config.yaml
model: "self-supervised audio encoder (BEST-RQ)"
input: "mfcc"
mask_prob: 0.08
norm: "rmsnorm"
optimizer: "soap"
beta2: 0.95
adamw_lr_other_params: 0.0022
steps: 14100
epochs: 138.6
final_lr_fraction: 0.01
warmup_steps: 2820
Rows from block 6 of a small self-supervised audio encoder (BEST-RQ), named by matrix and row number. Rows with one number belong to one neuron. Each number is 128 + 32 x the weight over its row's rms, rounded and kept within 0 to 255. All counts start at 0.
After each neuron's rows are labels from the 100 clips, of 14848, where the neuron reaches its largest size: "loudest band" is the band of the loudest frequency at the time of the peak. Only what is clearly more common there than usual is listed. The data: acted Russian speech (Dusha). In brackets: how many of the 100.
# u: gMLP up (value half) (model.blocks.6.mixer.u.weight, 336x256), inputs 0-127
# v: gMLP up (gate half) (model.blocks.6.mixer.v.weight, 336x256), inputs 0-127
# out: gMLP down (model.blocks.6.mixer.out.weight, 256x336, transposed), outputs 0-127

u.212 [128 128  81 186 185 128 128 128 128 128  95 128 128 128 128 128  70 128 128 128 128 128 128  67 128 128 128 128 128 128 128 128 128 128 186  68 128 190   0 128 128 170 128 128 128 160 128 128 128 190 175 128 154  84 128 128 128  86 146 128 128 128 128 128  80 128 159 128 128 128 144 169 128 128  96 197 128 177 128 128 128 128  97 128  73 143 128 128 128 128 206  61 156  46 182 128 135 173 128 128  41 128 128 128 128 128 128 100 235  93 128 128 128  35 128 128  67 128 180 128 133 154 128 128 128 128 128 128]
v.212 [128 128 128 128 128 128 128  74 128 128 128 128 128 128 128 128 128 128 128  97 128 128 111  61 128 191  78 128 128 191 128 128  48 128 128 128 128 128 128 128 128 128 186  84 177 128  83 200 128 128 128  72 128 128 168 234 128 128 128 128 172 128 147  26 188 128 128 128 128 146 128 217 198 128 128 176 128  62 163  91 128 219 170 165 128 128 128 128 128 192  59 163 128 128 128 128 128 128 128 103 128  73 128 128 128 128  70 128 128 128 175  99 128  54 128  97 128 128  82 128 240  58 128 174 128 128 128 128]
out.212 [128  81 204 128 128 128 128 128 128  54 171 173  89  45 128 128 128  44 128  57 128 128 159 128 171 128 181 128 128 128 189  87 128  94 128 128  71 128 128 128 128 128 195  83 128 128  44 128 128 128 128  76 128 128 128 128 128 214 165 128 128  76 128 128 157 128 128 128  92 101 128 128 204 128 128 128 128  67  43 175 222 128 128 128 128 158 128 201 128 128 128 189 128 128 128 128  88 180 128 128 179 128 128  48 128 128 181 128 128 128 128 128 172 128 104 128 128 128  67 128 128 128  87 128 128 128  62 128]
loudest band: 500 to 1000 Hz (25)

u.30 [152 128 128 128 128  90  67  81 128 107 128 128 128 128 128 128 152 128 128 128 191 128 128  68 128 114 128 128 128 198 128 128 194 128 176 128 148 128 128 128  88 128 128 128 128 128 128  42 128 128  93 162 128 128 128  35 128 128 128 128 128 180 128 128 128 128 128  21 128 128  54 128 158 128 128 171 128 128 128 128 128 128 128 128  30  58 128 128 128 128 236 128 128 170 128 183 128 128 128 128 128 128  44 128 119 128 128 128 128 128 128 128  88 128  66  66 128 128 128  94 159  86 175 128 128 128 128 190]
v.30 [128 128 128 128 128 128 128 128 128 128 200 218  55 150  90 143 128  38 128 128 128 158 128 128 128 128 128  57  73 128 128 128  85 128 128 158  92 169 174 128  35 128 128  57 128 115 189 128 128 128 128 128 128 128  73 128 183 128 128 128 128 128 230  54 128 128 128 128 128 128 128 128 128 128 128 128  68 128 128 198 128 128 171 128 128 128  97 128 128 128 128 128 165 128 128 128  72 128 128 128 128 128 116 128 102 128 128 153 128  88  77 128 128 128 128 207 128 128 128 128 128 189 128 198 128  93 128 128]
out.30 [128 128 128 128 128 128 128 177 128 199 128 128 128 128  67 128  85 128 194 128 128 128 128 128 128 128 128 128 128 128 128 128 155 128 128 128  74  85 128 128 128  73 128 161 128  80 128 128 128 128 128 128 128 128  20 234 128 128  60 202 128 128 128 114  98 128 128 128  83 128  43 128 128 128 204  76  79 128 128 128 128 128 102 205  41 128 128 128 128 128 128 128  67 128 147 128 128 128 128 128 128 107 128 128 128 128 128 170 157 128 128 128 128 128 128 181 128 128 128 128  72  69  80  54 128  95 189 128]
loudest band: 2000 to 4000 Hz (26)

u.177 [128  53 128  80 128 128 128 128 128  78 128 187 200 128 128  47 128 128 128 146 128 128 128 128 172 181 128 128 128 128 201 128 128  31 128 128 128 128 128 188 128 128 128 128 102 128 128 222 128 128 166 128 100 128 128 169 211 128  68 255 128  62 183 197 128 128 128 151 178 128 128 128  85 128 166 128 128  67  81 204 160  97 128 128  57 128 128 128 128 128  65 128 128 128  87 163 128 128 128 128 152 128 128 128 128 128 128 128  97 128 128 128 154 128 128 128 128 157 128  88 128 233 128 128  96 128 128 128]
v.177 [128 128 128 128 128 128 128 128 128 128 128 128 128 211  96 235 128 157  76 128 207  99 128 128 128 128 128  88 128 128 128 128 128 128 128 128 128 162 128 128 128 188 128 128 128 128  58  65 128 128  86 128 128  34 128 178 128 128  69 128 128 128 128 128 128 128 128 128 128 128 128 194  33 176 128 128 128 128 128  75 128 174 128 128  30  54 128 191 128 128 128 128  18 128 128 128 193 128 128 179  71 128 128 128 128 128 128 128 128 162 128 128 157  68 128 128 128  55 219 182 128 128 214 128  76  47 128 128]
out.177 [128  62 128 128 128 128 128 128  39 128 184 128 128  99 128 128 128 189 128 167  56 128 128  76 128 128 128 128 128 128 128 197 128 109 169 128  51 128 128 128 128 128 141 152 128 128 128 128 200 153 187 128 128 128 128 128 128 128 217 136 128 128 128  58 128 128 128 128 128 128 128  34 103 128 128 128 177 159 128 128 128 128 187 152 128 128  77 128 128 164 128 128 202  81 128 128 209 128  98 128 128 128  45 128 128 128  56 128 128 128  53 128 224 201 156 154 166 128 200 128 128 128 128  98 128 128 128 128]
loudest band: 250 to 500 Hz (81)

u.171 [128 163 203 128 220  99  54 128 128 128 160 128 128 128  81  64 128 128 128 128 128 128 183 128 128 128 128 220 128 152 128 192 128 128 128 128 128  75  76 128 128  74  71 128  82 128  50   0 128 128 213 128 128 128  85 128 201 128 149 128 143 168 128 128 173 128 128 128 128 128  61 128 128 128 128 128 128 128 128 128 128 128 128  88 128 128 160 175 128 164 128 128  85 128 128 128 128 128 128  69 128 128 128 142 128 128 128  99 128  72  81  47 128 106 128 128  94 128 158 200 128 128 128 128 128 128 128  57]
v.171 [128 128 128 115 146 128 128 128 128 128 128 128  59 128 128 128 128 128  96  61 128 158 128 128 102 128 178 128 128  86 128 128 128 128 128 168 108 128  66 128 177 123 128 157 128 128 128 128 128 249 105 128 181 151 128  71 128 128 128 102 128 128 128 128 128  73 128 128 128 128 128 128 222 241 210 242 182 128 128 128 128 128 185 128 128 128 128 128 128 128 128  61 186 239 128 128 169 128 128 128 128 148 128 128  69 128 128 128 128 128 128 128 128 128 128 128 128 128 211 128 128 128 196 128  18 128 128 128]
out.171 [128 128  48 128 128 128 128 128  78  87  61 128 128 128  71 128 128 128 128 128 108 128 170 128 128 128 128 128 128 128 128 128 128 128 128 128 128 128 128 175 128 146 149 128 128 128 106 128 203 128 128 128 181 128 128 128 128 128 128 128 158 128 128 128 147 128 128 128 128 128 183 128 128 128  51 128 128 160 128 177 180 105 128 128 187  35 128 128 128 128 128  96 128 144 128 128 128 128 128 128 128 128 128 128 128  87 128 128  67 128 128 207 170 128 168 128 177 128 128 138 128 128  42 194 128 128 128 108]
loudest band: 500 to 1000 Hz (26)

u.133 [128 128 182 128 128  91 128 172 128 128 128 163  59 128 128 128 128 128 229 182 128 128 128 128 128 159 128 128 128 128  90 128 163 128 128 128 128  87 128 128 128 128 184 128 174 214 203 214 128 128 198 128 128 128 128  71 128 173 128 128 128 128  77 128 189 128 128 128 191 128 128 128 128  58 128  77  19 128 128 159 128 128 166 128 116 128 128 173 128 128 128 128 162 156 156 128 128  98 163 197 128 128 214  99 180 128 128 128  80 128 144 128 128 230 128 128 128 128  73 128 128  78 128 128 128 128 128 165]
v.133 [128 128 128 128 128 128 128 165 163 180 128 128  94 128 128 128 128  60 128 128  34 128 184 128 128 128  57  85 128  67 128 128 128 128 128 128  97  73 128 128  17 128 128 128  72 128 188 128 170 160 128 164 128 128 128 190 180 128  86 128 128 128 128 128 128 128 128 128 128 128 128 196 128 203 203 128 128 128 187 128 128 128 128  63 128 128  60 128 128 128 207 128 128 128  78 128 128 128 128 128 211  53 203 128  55 128 128 128 128 128 173 128  61 128 128  85 190 128 128 128  57  55 128 128 128  53 128 128]
out.133 [128  86 128 152 128 128  30 128 120 128 128 205 186 128 128 128 128  33 128 128 128 128 128 128 128 128  80 128 128   8 128 200 128 128 128 128 128 173 128 128 128 102 128  51 128 128 128  78 128 128 128 104 128 128 128 128  84 128 128 128 128 192 128 128 201 189 128 103 128 128 128 165 128 128 102 128 179 128 128  98 128 146 128 128 128 128 128 128 128 128 128 128 166 128 128 128 146 209 128 128  82 128 128 128 128 128 128 128 104 185 128 128 128 128 128 128 128 128  99 128 128  58 128 128  81  81 128 173]
loudest band: 4000 to 8000 Hz (39)

u.172 [128 128 128 187 128  54 128 128  85 167 128 128 128 137  81 128 128 171 128 128  88 128 198 175 128 128  99  55 128 128  54  83 128 128 128  77 128 128 128 128 161 128 128 128   0 114 160 128 128 128 128  69 128 108 128  87 128 128 128 106 128 183 128 182 128 128 128 128  36 128 106 128  89 128 128 128  95 128 107 212 128 128 128 175 180 137 128 214 128 113 128 143 178 128 128 128  93 128 128 128 128  86 128  48 128 128  96 128 128 225 128 128  83 128 151 188 128 112 171 128 128 128 128  99 128 128 192 128]
v.172 [128 148 128 128 219 128  96  17 104 128 128 146 128 128 128 128 230 106 128 128 128 160 128 202  81 128 128 128 147 197 128 128 128  57 163 181  93 128 128 105 128 128 128 128 128 193 185 128 128 183 128 128 153 150 128 128 128 128 115 128  39 128 128 149 128 128  77 128 128 197 128 128 128 128  89  94 128 100 128 128 213 128 128 128 128 205 128 128 128 128 128 128 176 144 211  89 128 128 128 128 108 171 128 128 128 128 128  86 128 128 128 128 128 128 128 128 176 167 152 195 191 128 128 128 128 128  74 197]
out.172 [111 128 232 128 128 128 158  43 128  37 172 128 128 128 128 128 128 128 128 128 128 128 128 171 128 128 128  75  75 128 128 128 128  95 128  67 128 128 169 128  93 101 128 128 128 128 128 128 128 222 161 204 128 128 128  61 128 150 128 128 161 128 128 167 128 128 128 128 128 213 128 128 128 128 128 128 128 128 128 128 192 128 143 128 128 128  63  50 128 128 128 128 128  50 128  57 155 128 128 179 128 128 128 128  40 128 128 128 128 128 128 128 128 128 128 128 128 128 190   5 128 128 128 128 128 128 159 158]
loudest band: 500 to 1000 Hz (44)

u.3 [128  97 128  97 128  98 128 128 128 188 144 166 178 128 192 128  25 128 128 128 128 128 128  85 128 128 128 128 184 128 128 128  55 128 128 167 128 128 128 128 128 128 183 128  75 128 128  41 128 128 128 128 101 128 145 128 143 185  76 128 128  79 128 104 128 109 128 128 179 128  90 128 128 128 128 128 145 128  70 128 128 128 128  82 206 204 128 128  77 128  54 128 128 128 193 128 102 128 128  90 110 128  68 128  72  70 128 128 128 128 128 128 128 128 128 170  42 128 128 128 128 128 128 128 128 128  78 128]
v.3 [128 128 128 128 128 128 128 128 128 128  88 128 128 184 128  58 128 128 128 128 128 170 128 128 128 128 128 128 128 154 128 128 128 128 128 128 128 128 105 128  76 128  89 128 128 128 128 128 157 170 201  78 128 128 128 128 128 153  22 128 128 128 155 128 128 128 128 128 128 214 128 128 203 128 128 128 128  38 128  67 139 128 128 128 128 128 128 128 128 190 160 128 128 128 128 128 128 128 168 128 128 128  83 128 128 128 128 128 128 177 128 187 128 128 128 128 128  93 128  53 117 172 128  90 128  65 128 195]
out.3 [105 128 128 134 128 128  82 128 112 128 128 128 128 128 128 128 128 214 128 203 128 128 128 128 128 128 128  82 164 128 128 128 128 128 128 128 128  88 172 128  54 128 128  92 128 128 128 179 128 128 128  74  14 197 128 128 128 128 128 128  72 128  74  32  52 128 180 128 128 128 128  88 173 128 128 128 128 128 128 128 128 128 128 128  48  92 128 128 128 128 128 128 128  90 128  60 128 128 128 128  38 128 128 222  61 128 128 128 128 128 128 128 128 128 128 128 181 128 128 128 128 190 132 128  92 128 128 148]
loudest band: 4000 to 8000 Hz (26)

u.110 [173 190 128 128 128 128  60 180 128 128  34 128 128 207 128 128 128 128 178 128 128 167 128 128 199 128 207  59 128 128 128 128 128 128 128 128  89 128 128 128 128 128 128 128  76 128  75 128 128 128 128 128 128 128 128 128  74 128 128  56  96 128 128  97 128 128  74 128 128 128 128 196  62 128  44 128 128 212 128 202 128 193 128 128 128  39 128 109 128 128 128 171 128 128 166 128 128 128 128 128 128  46 128  91 199 179 128  87 128 106 128 128 188  91  51 128  78 128 169 128 206 128 128 128 157 128 128 128]
v.110 [ 63 128 128 128 128 196 128 128 180 128 180 128  56 128 101 128 128 128 128 128 128 128 128 128 128 128 128  76 128 128 128 128 137  83 128  72 128 128 165 128 192 128 128 128 128 128 128 128 186 128 128 128 128 202 128 128 128 107 128 150 178 217 207 211 211 128 128  87 128 128 128 128 128 162  91 128 128  58 172 128 128 128 128 128 128 128 128 128 128 128 128 128 128 128 128 128  61 163 128 128 184 128 128 168 128 128 128 128 128 128 128 128 128 159 128 128 211 128  90 128 128   0 128 128 128 128 128 128]
out.110 [128 128 128 128  33 128 128 192 128  60 128  26 128 128 159 128 128 128 128 187 128 128 128 128 175  86 128 177 128 128  82 128 128 128 171 128 128 128 128 128 128 184 128 128 128 128 241 159 128 128 165 128 128 128 128 128 128 128 128  86 128 128  82 255 128 128  67  59 128 128 128 128 128  91 128 128 128 128  91 128  79  67  55 128  82 128 161 128 128 149 128 128 128 128 128 128 108 128 128  80  70 128  95 128 128  61 128 128 128  92 128 128 128 193 128 107 128 128 128 219 128 184 128 128  81 128 128 128]
loudest band: 250 to 500 Hz (42)

u.47 [ 89  86 128 128 128 128 162 128 128 128 128 128 128 128 128 128  80 128 128 128 128 128 128 128 212 128 128  63 128 128 128 128 128  89 128 128 128 128 128 128 128 103 128 128 128 128 128  57 128 128  56 128 128 194 128 128 128 128 128  83 128 182 189 166  80  56 128 128 128 128 128 128 128 128  63 128 128 128 189  44  66  54 191 128 128  97 128 128 150 128 128 128 128 175  80 128 128 128 107 128 128 128 128 128 128 128 128  82 128 128 128 209 128 200 128  92 165  79 128  85 238 128 128 163 128 128  82 128]
v.47 [128 128  95 128 109 128 102 156 128 128 128 128 128 128 128 128 158  54 128 128 128 128 128 128  54 128 128 128 175 128 128 128 128 128 128 128 144 128 128 128 128 128 128 128 128 128 128 128  75  82 128 128 128 128 128  91 128 128 128 154 128 128 128 128 234 128 128 128 163 112 128 128 128 128 108 180 128 211 128  78 128 128 128 128 128 128 128  91 128  87  27 128 128 163 128 128 128 128 128 128 139 128 128 217 128 128  64  70 128 128  94 128 128  51  72 128 150 190 128 128  88 128 128 128 128 128 128 128]
out.47 [158 128 128 128 119 128 128 128 128 128 128 179 128 176 158 243 162  74 128 128 100  93 128 128  97 128 128 128 128 128 128 128 128 202  87  64 128 128  96  70 128 111 128 128 128  33  93 128  88  66 128 128 128  86  79 198 128 128 128 128 128  72  70 128 128 128 128 128 128 179 128 128 128 128 128 128 128 128 148 128 128 128 200 128 128 212 128  69  84 128 128 128 128 128  91 128 185 128 128 227 128 128 128 152 206 164 166 128 128 128 128  94  86 128 128 128 128 128 128 128 128 128 128 198 128 128 128 128]
loudest band: 250 to 500 Hz (64)

u.305 [128 155 128 128 128 128 128 128 128 128  83 166 187 235 128 128 128 128 128 175 128 128 128 128 128 128 128  68 128 128 128  92 221 128 152 133 128 128 178 128 128 128 250  95 185 128 128 128 128 128 128 128  81 128 128 128 128 128 128 161 128 181 128 219 128 128 104 128 128 176 128 128 128 128 100 174  17 128 128 164 128 103 161 128 128 128 128 128 103 128 128 128  90 128 128 128  87 128 128 128 128 243 128 128 128 128 128 201 128 128 128 128 128  57 128 128 128 255  82 105 128  36  73   7 128 128 128 128]
v.305 [ 32 128 205 128 220 128 158 128 128 128 128 104 128 128 128 128 128  80  92 128 128 166 137 128 128 128 128  76 128  45  59 128 128 128 128 128 150 128 128 128 128 128 128  52 128 128 103 128 153 128  82 128 128  99 128 128  60 128 128  51  93  65 160 128 128 200 128 128 128 128 128 128 128  64 128 239 128 197 128 128 128 227 128 178 128 128 128 128 128  75 128 120 128 128 128 128 128 128 128 128 128  73 128 128  33 128 128 128 128 189 128 184 128 128 128 128 128 128 128 128 128 128 128 212 179  51 128 128]
out.305 [128 177 128 128 128 167 191 128  69 128 128 128 128 128 128 104 128  68 128 128  84 198 128 128 128 172 128 128 128 128 128 128 213 174 128  81 128 128 128 128 128 128 155 234 128 128 128 128 128 128  43  59 128 128 128  57 128 128 128 128 228  87 128 128 128  98 128 162 128 128  28 128 128 128 128  54 128 128 255 194 128 128 128 128 128  98 128 128 128 128 171  86 167  98 128 177 156 128 128 128 128  50 128 128 128 128  78  95 128 128 128 128 128 128 128 167 128 128 128 128 239 189 158 194 128 128 128 128]
loudest band: 4000 to 8000 Hz (26)

u.263 [128 128 128 128 110 128 128 128 128 128 128 128 128 155 128 128 101 128 128 128 191 128  72 128 128 161 180 128 128 128  80 128 128 128 169 183 128 107 208 128 128 104 128 128 128 128 128 128  58  43 128 173 152 172 128 128 128  79 128  90 128 128 128 128 128 128 128 128 128  89 128 128 128  91 128  89 209 128 128 128 128 128 128 128 128 192 128 128  31 128 128 128 128 128 128 128 189 128 128  58  61 128 158 128 147 128 175 128 128  53 128 128 128 178  86 174 128 128 128 128 128  81 128 128 128 128 128 169]
v.263 [103 128 128 188 128 128 157  53 128 128 128  56 128 128 192 128 128 128  97  91 128 128 128 188  73  96 128 128 182 139 128 128  83 128 128 128 128 128 128 128  98 128  55 128  16 128 128 183 128 128 182 176 128 198 128 128 213 128 128 128 128 128 128 128 180 128 161 194 128 128 128 168 128 128 153 128 128 128 128 128 128 128 128 128 128 128  98 128 128 128  86 139 128 128 128 128 128 128  57 128  48  81 128  53 128 128  56 128 154  97 212 128 128 128  39 128 128 128  79 128   7 191 128 128 145 128 128 128]
out.263 [128 128 128 128  75 152 128 128 128 128  68 128 128 128 128  87 128 128 206 128 128 128 128 128 175 148 128 182 128 128 128 128 128  35 128 175 211 177 177 128 128 128 128 128 171 184  89 128 128  79 128  84 128 149 128 128 204  82 128 128 164 128  43 128 128 169 128 100 128 176 128 128 233 128 128  99  69 128  55 150  91 128  88 128 128 174 167 128 128 128 128  88 174 128  68 128  79 128 128 128 128 128  64 186 128 128 192  56 128 128 128 128 128 108 128 128 128 194 128 206 101 128 128 168 128 128 128 128]
loudest band: 4000 to 8000 Hz (41)

u.221 [128 128 128 128 128 200 128 128 128 128 190 128 128 128 128 128 209 128 128 128 176 128 128 128 128 128 128 128  87  70 128 128 128 128 128  74 152 128 128 128 173 128  57 128 128  81 128 128 128 213 172 128 128 174 128 114  96 128 158 128 128 181 128 128 128 128 128 104  68 128 128  79 128 128 128 128  50 128 128 128 128 128 128 128 135  62 128 149 128 128 128  84 128  99 128 128 128 128 128  86 128 128 128  89 176 128 128 179 128 128 202 128  65 128  34 145 128 128 128 128 202 128 128 128 128 182 128 128]
v.221 [128 128 208   5 128 203 128 128 128 128 128  95  77 128 128 128 128 128 128 128 128 128 128 128 171 128 128 128 238 128 128 128 128 128  86 174 128  77 128 128 128  34 177 128 128 165 128 128 128 128 128 168 128 158 222 128 128 128 182 174 182 128 180 128 128 128  37  78 248 128 128 128 128 128 128 128 128 215 175 128 128 128 128 128  65 128 185 128 128 128 128 198 128 128 128 128  74 128 128 128 128 128 128 128 128 128 128 128 128 128  86 128 128 128 128 128 128 128  98 128 128 128 128 128  50 128  95 128]
out.221 [106 128 128 128 128 128  82 128  75  94 128 195  60 128 164 128 128 128  66  80 128 128 128 128 128 128 128  78 128 128 128 185 128 189  71 128 128 128 128 128 128 128 128 105 128 128 128 128 178 128 128  76 128 128 128 128 128  32 197 128 128 128 128 128 206 128 128 128 128  30 128 128 128 128 128 128 128 128  86 128 128 128 128 128 128 128 128 128 154 128 112 216 157 128 128 128 128  81 128 128 128  67 128 128 128 128 128 209 128 128 128  39 128 128 128 128 128 128 128 128  93 128 128 128 128 178 172 128]
loudest band: 500 to 1000 Hz (25)

u.277 [128  87 175 128 128  75 128 128  65 167 128 128 179 128 128 128 128 128  60 128 128 128  97 128 128 128 128  55 165 128 128 128 170 128 128 128 128 128 128  86 128 128 128 128 128 108 128 176 128 169  86 128 128 128 128 128 128 128 128 128  85 128 128  61 128  75 128 200 208 232  74  69  83 128 175 128  81 128 128 229 128 128 128 128 128 128  96 247 214 128 128 153  70 188  79 128 128 128 128 128 128 128 128 128 128 128 128 174  84  76 128 128 128 128 128 104 128 236  92 128  49 128  48 128 128 128 128 164]
v.277 [ 71 128  82 128 154 128 109 128 128 128 128 128  87 128 128  95 128 128 249 128 128 128 128 128 128 128 128 128 128 128 128 222 128 180 128 128 128 128 128 128 243 128  65 197 128 128 128 128  47 128 128 128 128 128 128 128 128 128 157 128 128 128 128  81 128 128  61 128 128 128 128 128 128 128 128 128 128 128 128 179 128  84  46 128  74 128 128 128  61 128 128 128 128 128 128 128 128 128 128 128 202  43 128 128 128 128 128 128 128 128 128 128 128 128 194 128 128  34 128 128 191 128 128  84 128 128 128 128]
out.277 [128 158 128 128  70 207 128  51 128 179 128 128 128 189  91 128 128 128 128  48 173 128 128  57 128 128 128 128  86 128 128 173 128 183 164 128 128 128 128 128 128 128 128 128 128 128 128  87 128 128 128 128 128 128 170 128  56 128 128 128  70 242  74 128 128  45 178 128  33 128 128 128 128 128  91 103  93 174 128  82  76 204 128 128 128 101 128 171 175 128  65 128  47 128 128 128  42 128 128  71  73 128 128 128 128 128 128 128 128 157 157 128 128  72 128 128  85 128 165 128 128 128 128 128 128 128 128 128]
loudest band: 250 to 500 Hz (65)

u.48 [ 79 128 128 128 128  97 128 128 128 128 128  66 216  72  62 128 128 128 128 128 128 117 128 128 128 105 128 128 128  46 128 128  93 128 128 163 128 203 253 128 128  89  92 128 128 128 128 128 128 187  74 128 128 128 128 128 128 128 128  48 128 128 158  75  84 107 128 128 128 128 154 128  93 128 128 128 128 128 192 128 128 146 128 128 174 128  80 128 128  94 128 198 128 191 181  72 128 101  50 128 128 128 162 128  89 128 128 128 128 168 128 128 158 128 128 128  74 128 210 128  76 128  73 128 128 128 128 101]
v.48 [128 128 128 128 178 128 128 128  35 128 128 128 128  85 128  26 128 128 128 128 128 182 209 128  61 128 136 128 128 128 128 128 128 128 128  48 128  80  65 128 128 128  89 128 225 128 128 108 128 198  55  84 128 128 128 128  95 128 128 128 128  46 128 128 128 128 128 128 128  79 128 128 227 128 128 128  49 128 128  58 128 128 128 128 128 128 128 128 128  76 209 128 128 128 111 207 128  58 128 128  20  88 128 128 156 128 128 128 128 128 128 128 128 128  98 128 128 149 128 128 128 128 128 128 128 128 128 128]
out.48 [128  34 128 182 128 128 128 128 211  82 128  96 128 128 128 128 128 128 155 128 128  57 165  57  59 128 128 196 128 128 128 128 128 128 128 128 128 128 128  95 128  61 128 128  34 128 128 128 128 128 128 123 128 128 191 128 128  89 128 128 128 128 128 128 128 158 128 128 182 128 128 107 174 128 128 128  77 218 128 128 128 128  71 128 128  74 177 181 128 158 128 128 128 128 128 161  85  52 128 183 177 128  39 180  59 128  75 198 128  58  91 128 128 128 184  94 128 128 128  74 128 128 128 205 128  90 194 200]
loudest band: 250 to 500 Hz (49)

u.114 [128 128 128 128  90 128 128 128 128 128 128  53 128 128  92 246 128 128  73 128  92 128 128 128  69 128 128 128 128 128  86 158 128 128 128 128 191  97 170 175 128 128 212  95 180 128  79 128 128 208 128 128  30  53  18 128 128 128 128 128 128 158 128 128 101 128 128  81 128 128 128  58 128 128 174 128 128 128 143 128 128 128 128  55 128 128 112 128 128 128 128  96  12 128 128 128 128 128 128 128 128 128 128 128 164 156 128 128 175 128 128  86 186 128 128 128  74 128 128 128 128 128 128  93 128 128  93 128]
v.114 [ 72 128 128 128 224 128 128 128 128 128 128 128 128 128 128 128 128 128  81 128 128 128 128 128 128 128 128 128 172 128 128 128 179 196 128  60 128  80 104 128 193  80 128 128 128  62  45 128 165 128 128 128 128 134 128 142 128 128 128 128 128  83 128 128 128 128 109 128 128 159  74 195  81 167  74 108 128 128 128 128 128 128 128 128   0  96 128 128 128 128 128  69 128 128  81 128 232  81  60 250  46 128 128  80 128 128  59 128 128 128  96 128 128 195 128  98 200 128 128 128 128  90 128  70 128 128 128 128]
out.114 [128 128 128 128 225 185  49 153 128 128 128 128 128 128 128 128  73 128 128 128 128 128 207 128 128 128 128 212 128  81 175  98 174 128 210 128 128 128 128 128  47 128 128 128  51 128 128 128 128 128  58 203 128 151 128 128 128 128  77  83 128 128 128 128 128 128 128 175 128 128  26 128 128 128 128 128 128  71 128 128 187  73 128 128 128 128 128 128 128 128 128  73 128 128 128  62 128 128 128 128 128 128 128 128 128 128 128 128 128  53 128 128 198 128 128  20 192 128 251 128 128 128  86 128 128 128  93  83]
loudest band: 250 to 500 Hz (48)

u.202 [ 50 128 128 177 128  48 128 128 128   0 128 107 128 128 128 128 128 128 128 128 128 128 128 128 128 128 128 128 128 128 128  40 150 182  92 191 184 128 152 128 202 128 128 166 128 206 128 128 128 205 128 146 106 128 128 128 128 155 128 128 128 128 128 128 128 148 128 128 128 128  84 128 232 128 128 128 128 177  66 128 128 128 128  32 128 128 128 128 104 128 128 128 193 128  94 128 128 128  54 128 128 128 128 128 128 128 128 128 128 178 128 128 212 168 199 128 128 128 128 154 128 128 128 128  14 128 128 185]
v.202 [128 128  26 128 165 128  63  77 128 164 128 198 128 142 128 128 128 128  51  53 145 128  88 128 107 193 169 128 181 209  85  48 128 169 192 128 128 128 128 138 128 169 165 128 128 128 128 128 189 128 164 169 128 128 128  65 199 128 128 128 164  29 154  79  20  74 128 128 128 128 128 169 177 128 128 128 128 128 179 128 128 169 100 128 212 128 128 128 128 128 128 128 128 183  99 128 128 199  96 128 128 128 128 128 164 128 128 122 128 177 128 199  66 175 128  93 128 128 128 128 128 149 194 128  47  78  79 168]
out.202 [ 68 128  58 168 128 128 128 128 128 128  54 128 128 128 128 128 128 128 128 128 128  91 128 128 128 128 128 128 128 128  51 128 128 128 128 128  93 153 128 128 103 159 128 193 128 128 128 128 128 128 128 128 128 128 169 128 128 128 128 128 154 128  86 128 128  69  72 128 128 152 128 186  91 199 180 128 128 128 203 128 128  85 128 128 128 128 128 128  73 128 128 128 128 178 128 128 128 128 128 128 185 128 128 128 128 128 128 128  93 128 128 128 128 128 173 128  71 168 220 128 128 128 128 128 169 128 177  88]
loudest band: 500 to 1000 Hz (35)

u.100 [107 128 128 128 128 128 128 128 128  72  21 128 128 128 128 128 128 128 128 128 128 128 128  84 128 128 172 128 128 162 228 128 128 128 186  98 128  57 128 128 164 128 165 128 128 128 128 128 128 175 128 128 128 128 128 128 128 128 188 128 128 128 128 128 128  89 128 187 128 128 128 192 236  99  81 128 151  92 128 128 128 128 202  57 128 128 185 128 128 128  60 128 128  32 128 127  38 128  72 128  85 128 176 128 128 128 128 128  82 128 128 128 128 128 128 128 148 128  79 128 116 128 191 128 128 128 128 128]
v.100 [128 165 128 128 128 128 128 128 128 128  72 128 128 128 128  85 128 128  74  78 177 128 128 200  81 223 128 128 198 128 128 128 128 128 128 128 128  83 128  71 128 128 128 108  61  54 128 174 128 182  99  80  25 128 154 128 212 128 128 163  94 173 128 128 128 128 128 128 128 128 128 190 128 193 128 128 128 128 128 178 128 128 128 128 128 128 128 128 128 128 167 128 128 128 128 128 128 128 128  92 157 128 224 128  64 241 128 128 128 181 128 128 128 218 128 128 128 128 182 177 128 149 128 128 172 128  67 128]
out.100 [241  72 128 128  58 128 128 230 184 128 155 128 101  36 128 128 128 195 128 128 128 128  45 149 128 194 128 128  96 128 128 128  94 128  32 128  76 128 128 128  92 128 128 128 128 128  84 128 128  75 128 128 128 184 128 128 128 213 128 128 128 128 128 128 128 128 128 128 128 128 170  47 128 128 128  72 128 101 128 128 128 128 128 108 128 128 128 128 128 128 172  39  76 128 128 128 128 128  93 128 128 128 128 195  44 128 128 128 128 128 128 128 128 128 128 128 128 128 128 128 128 128 128 128 128 128 128 128]
loudest band: 250 to 500 Hz (52)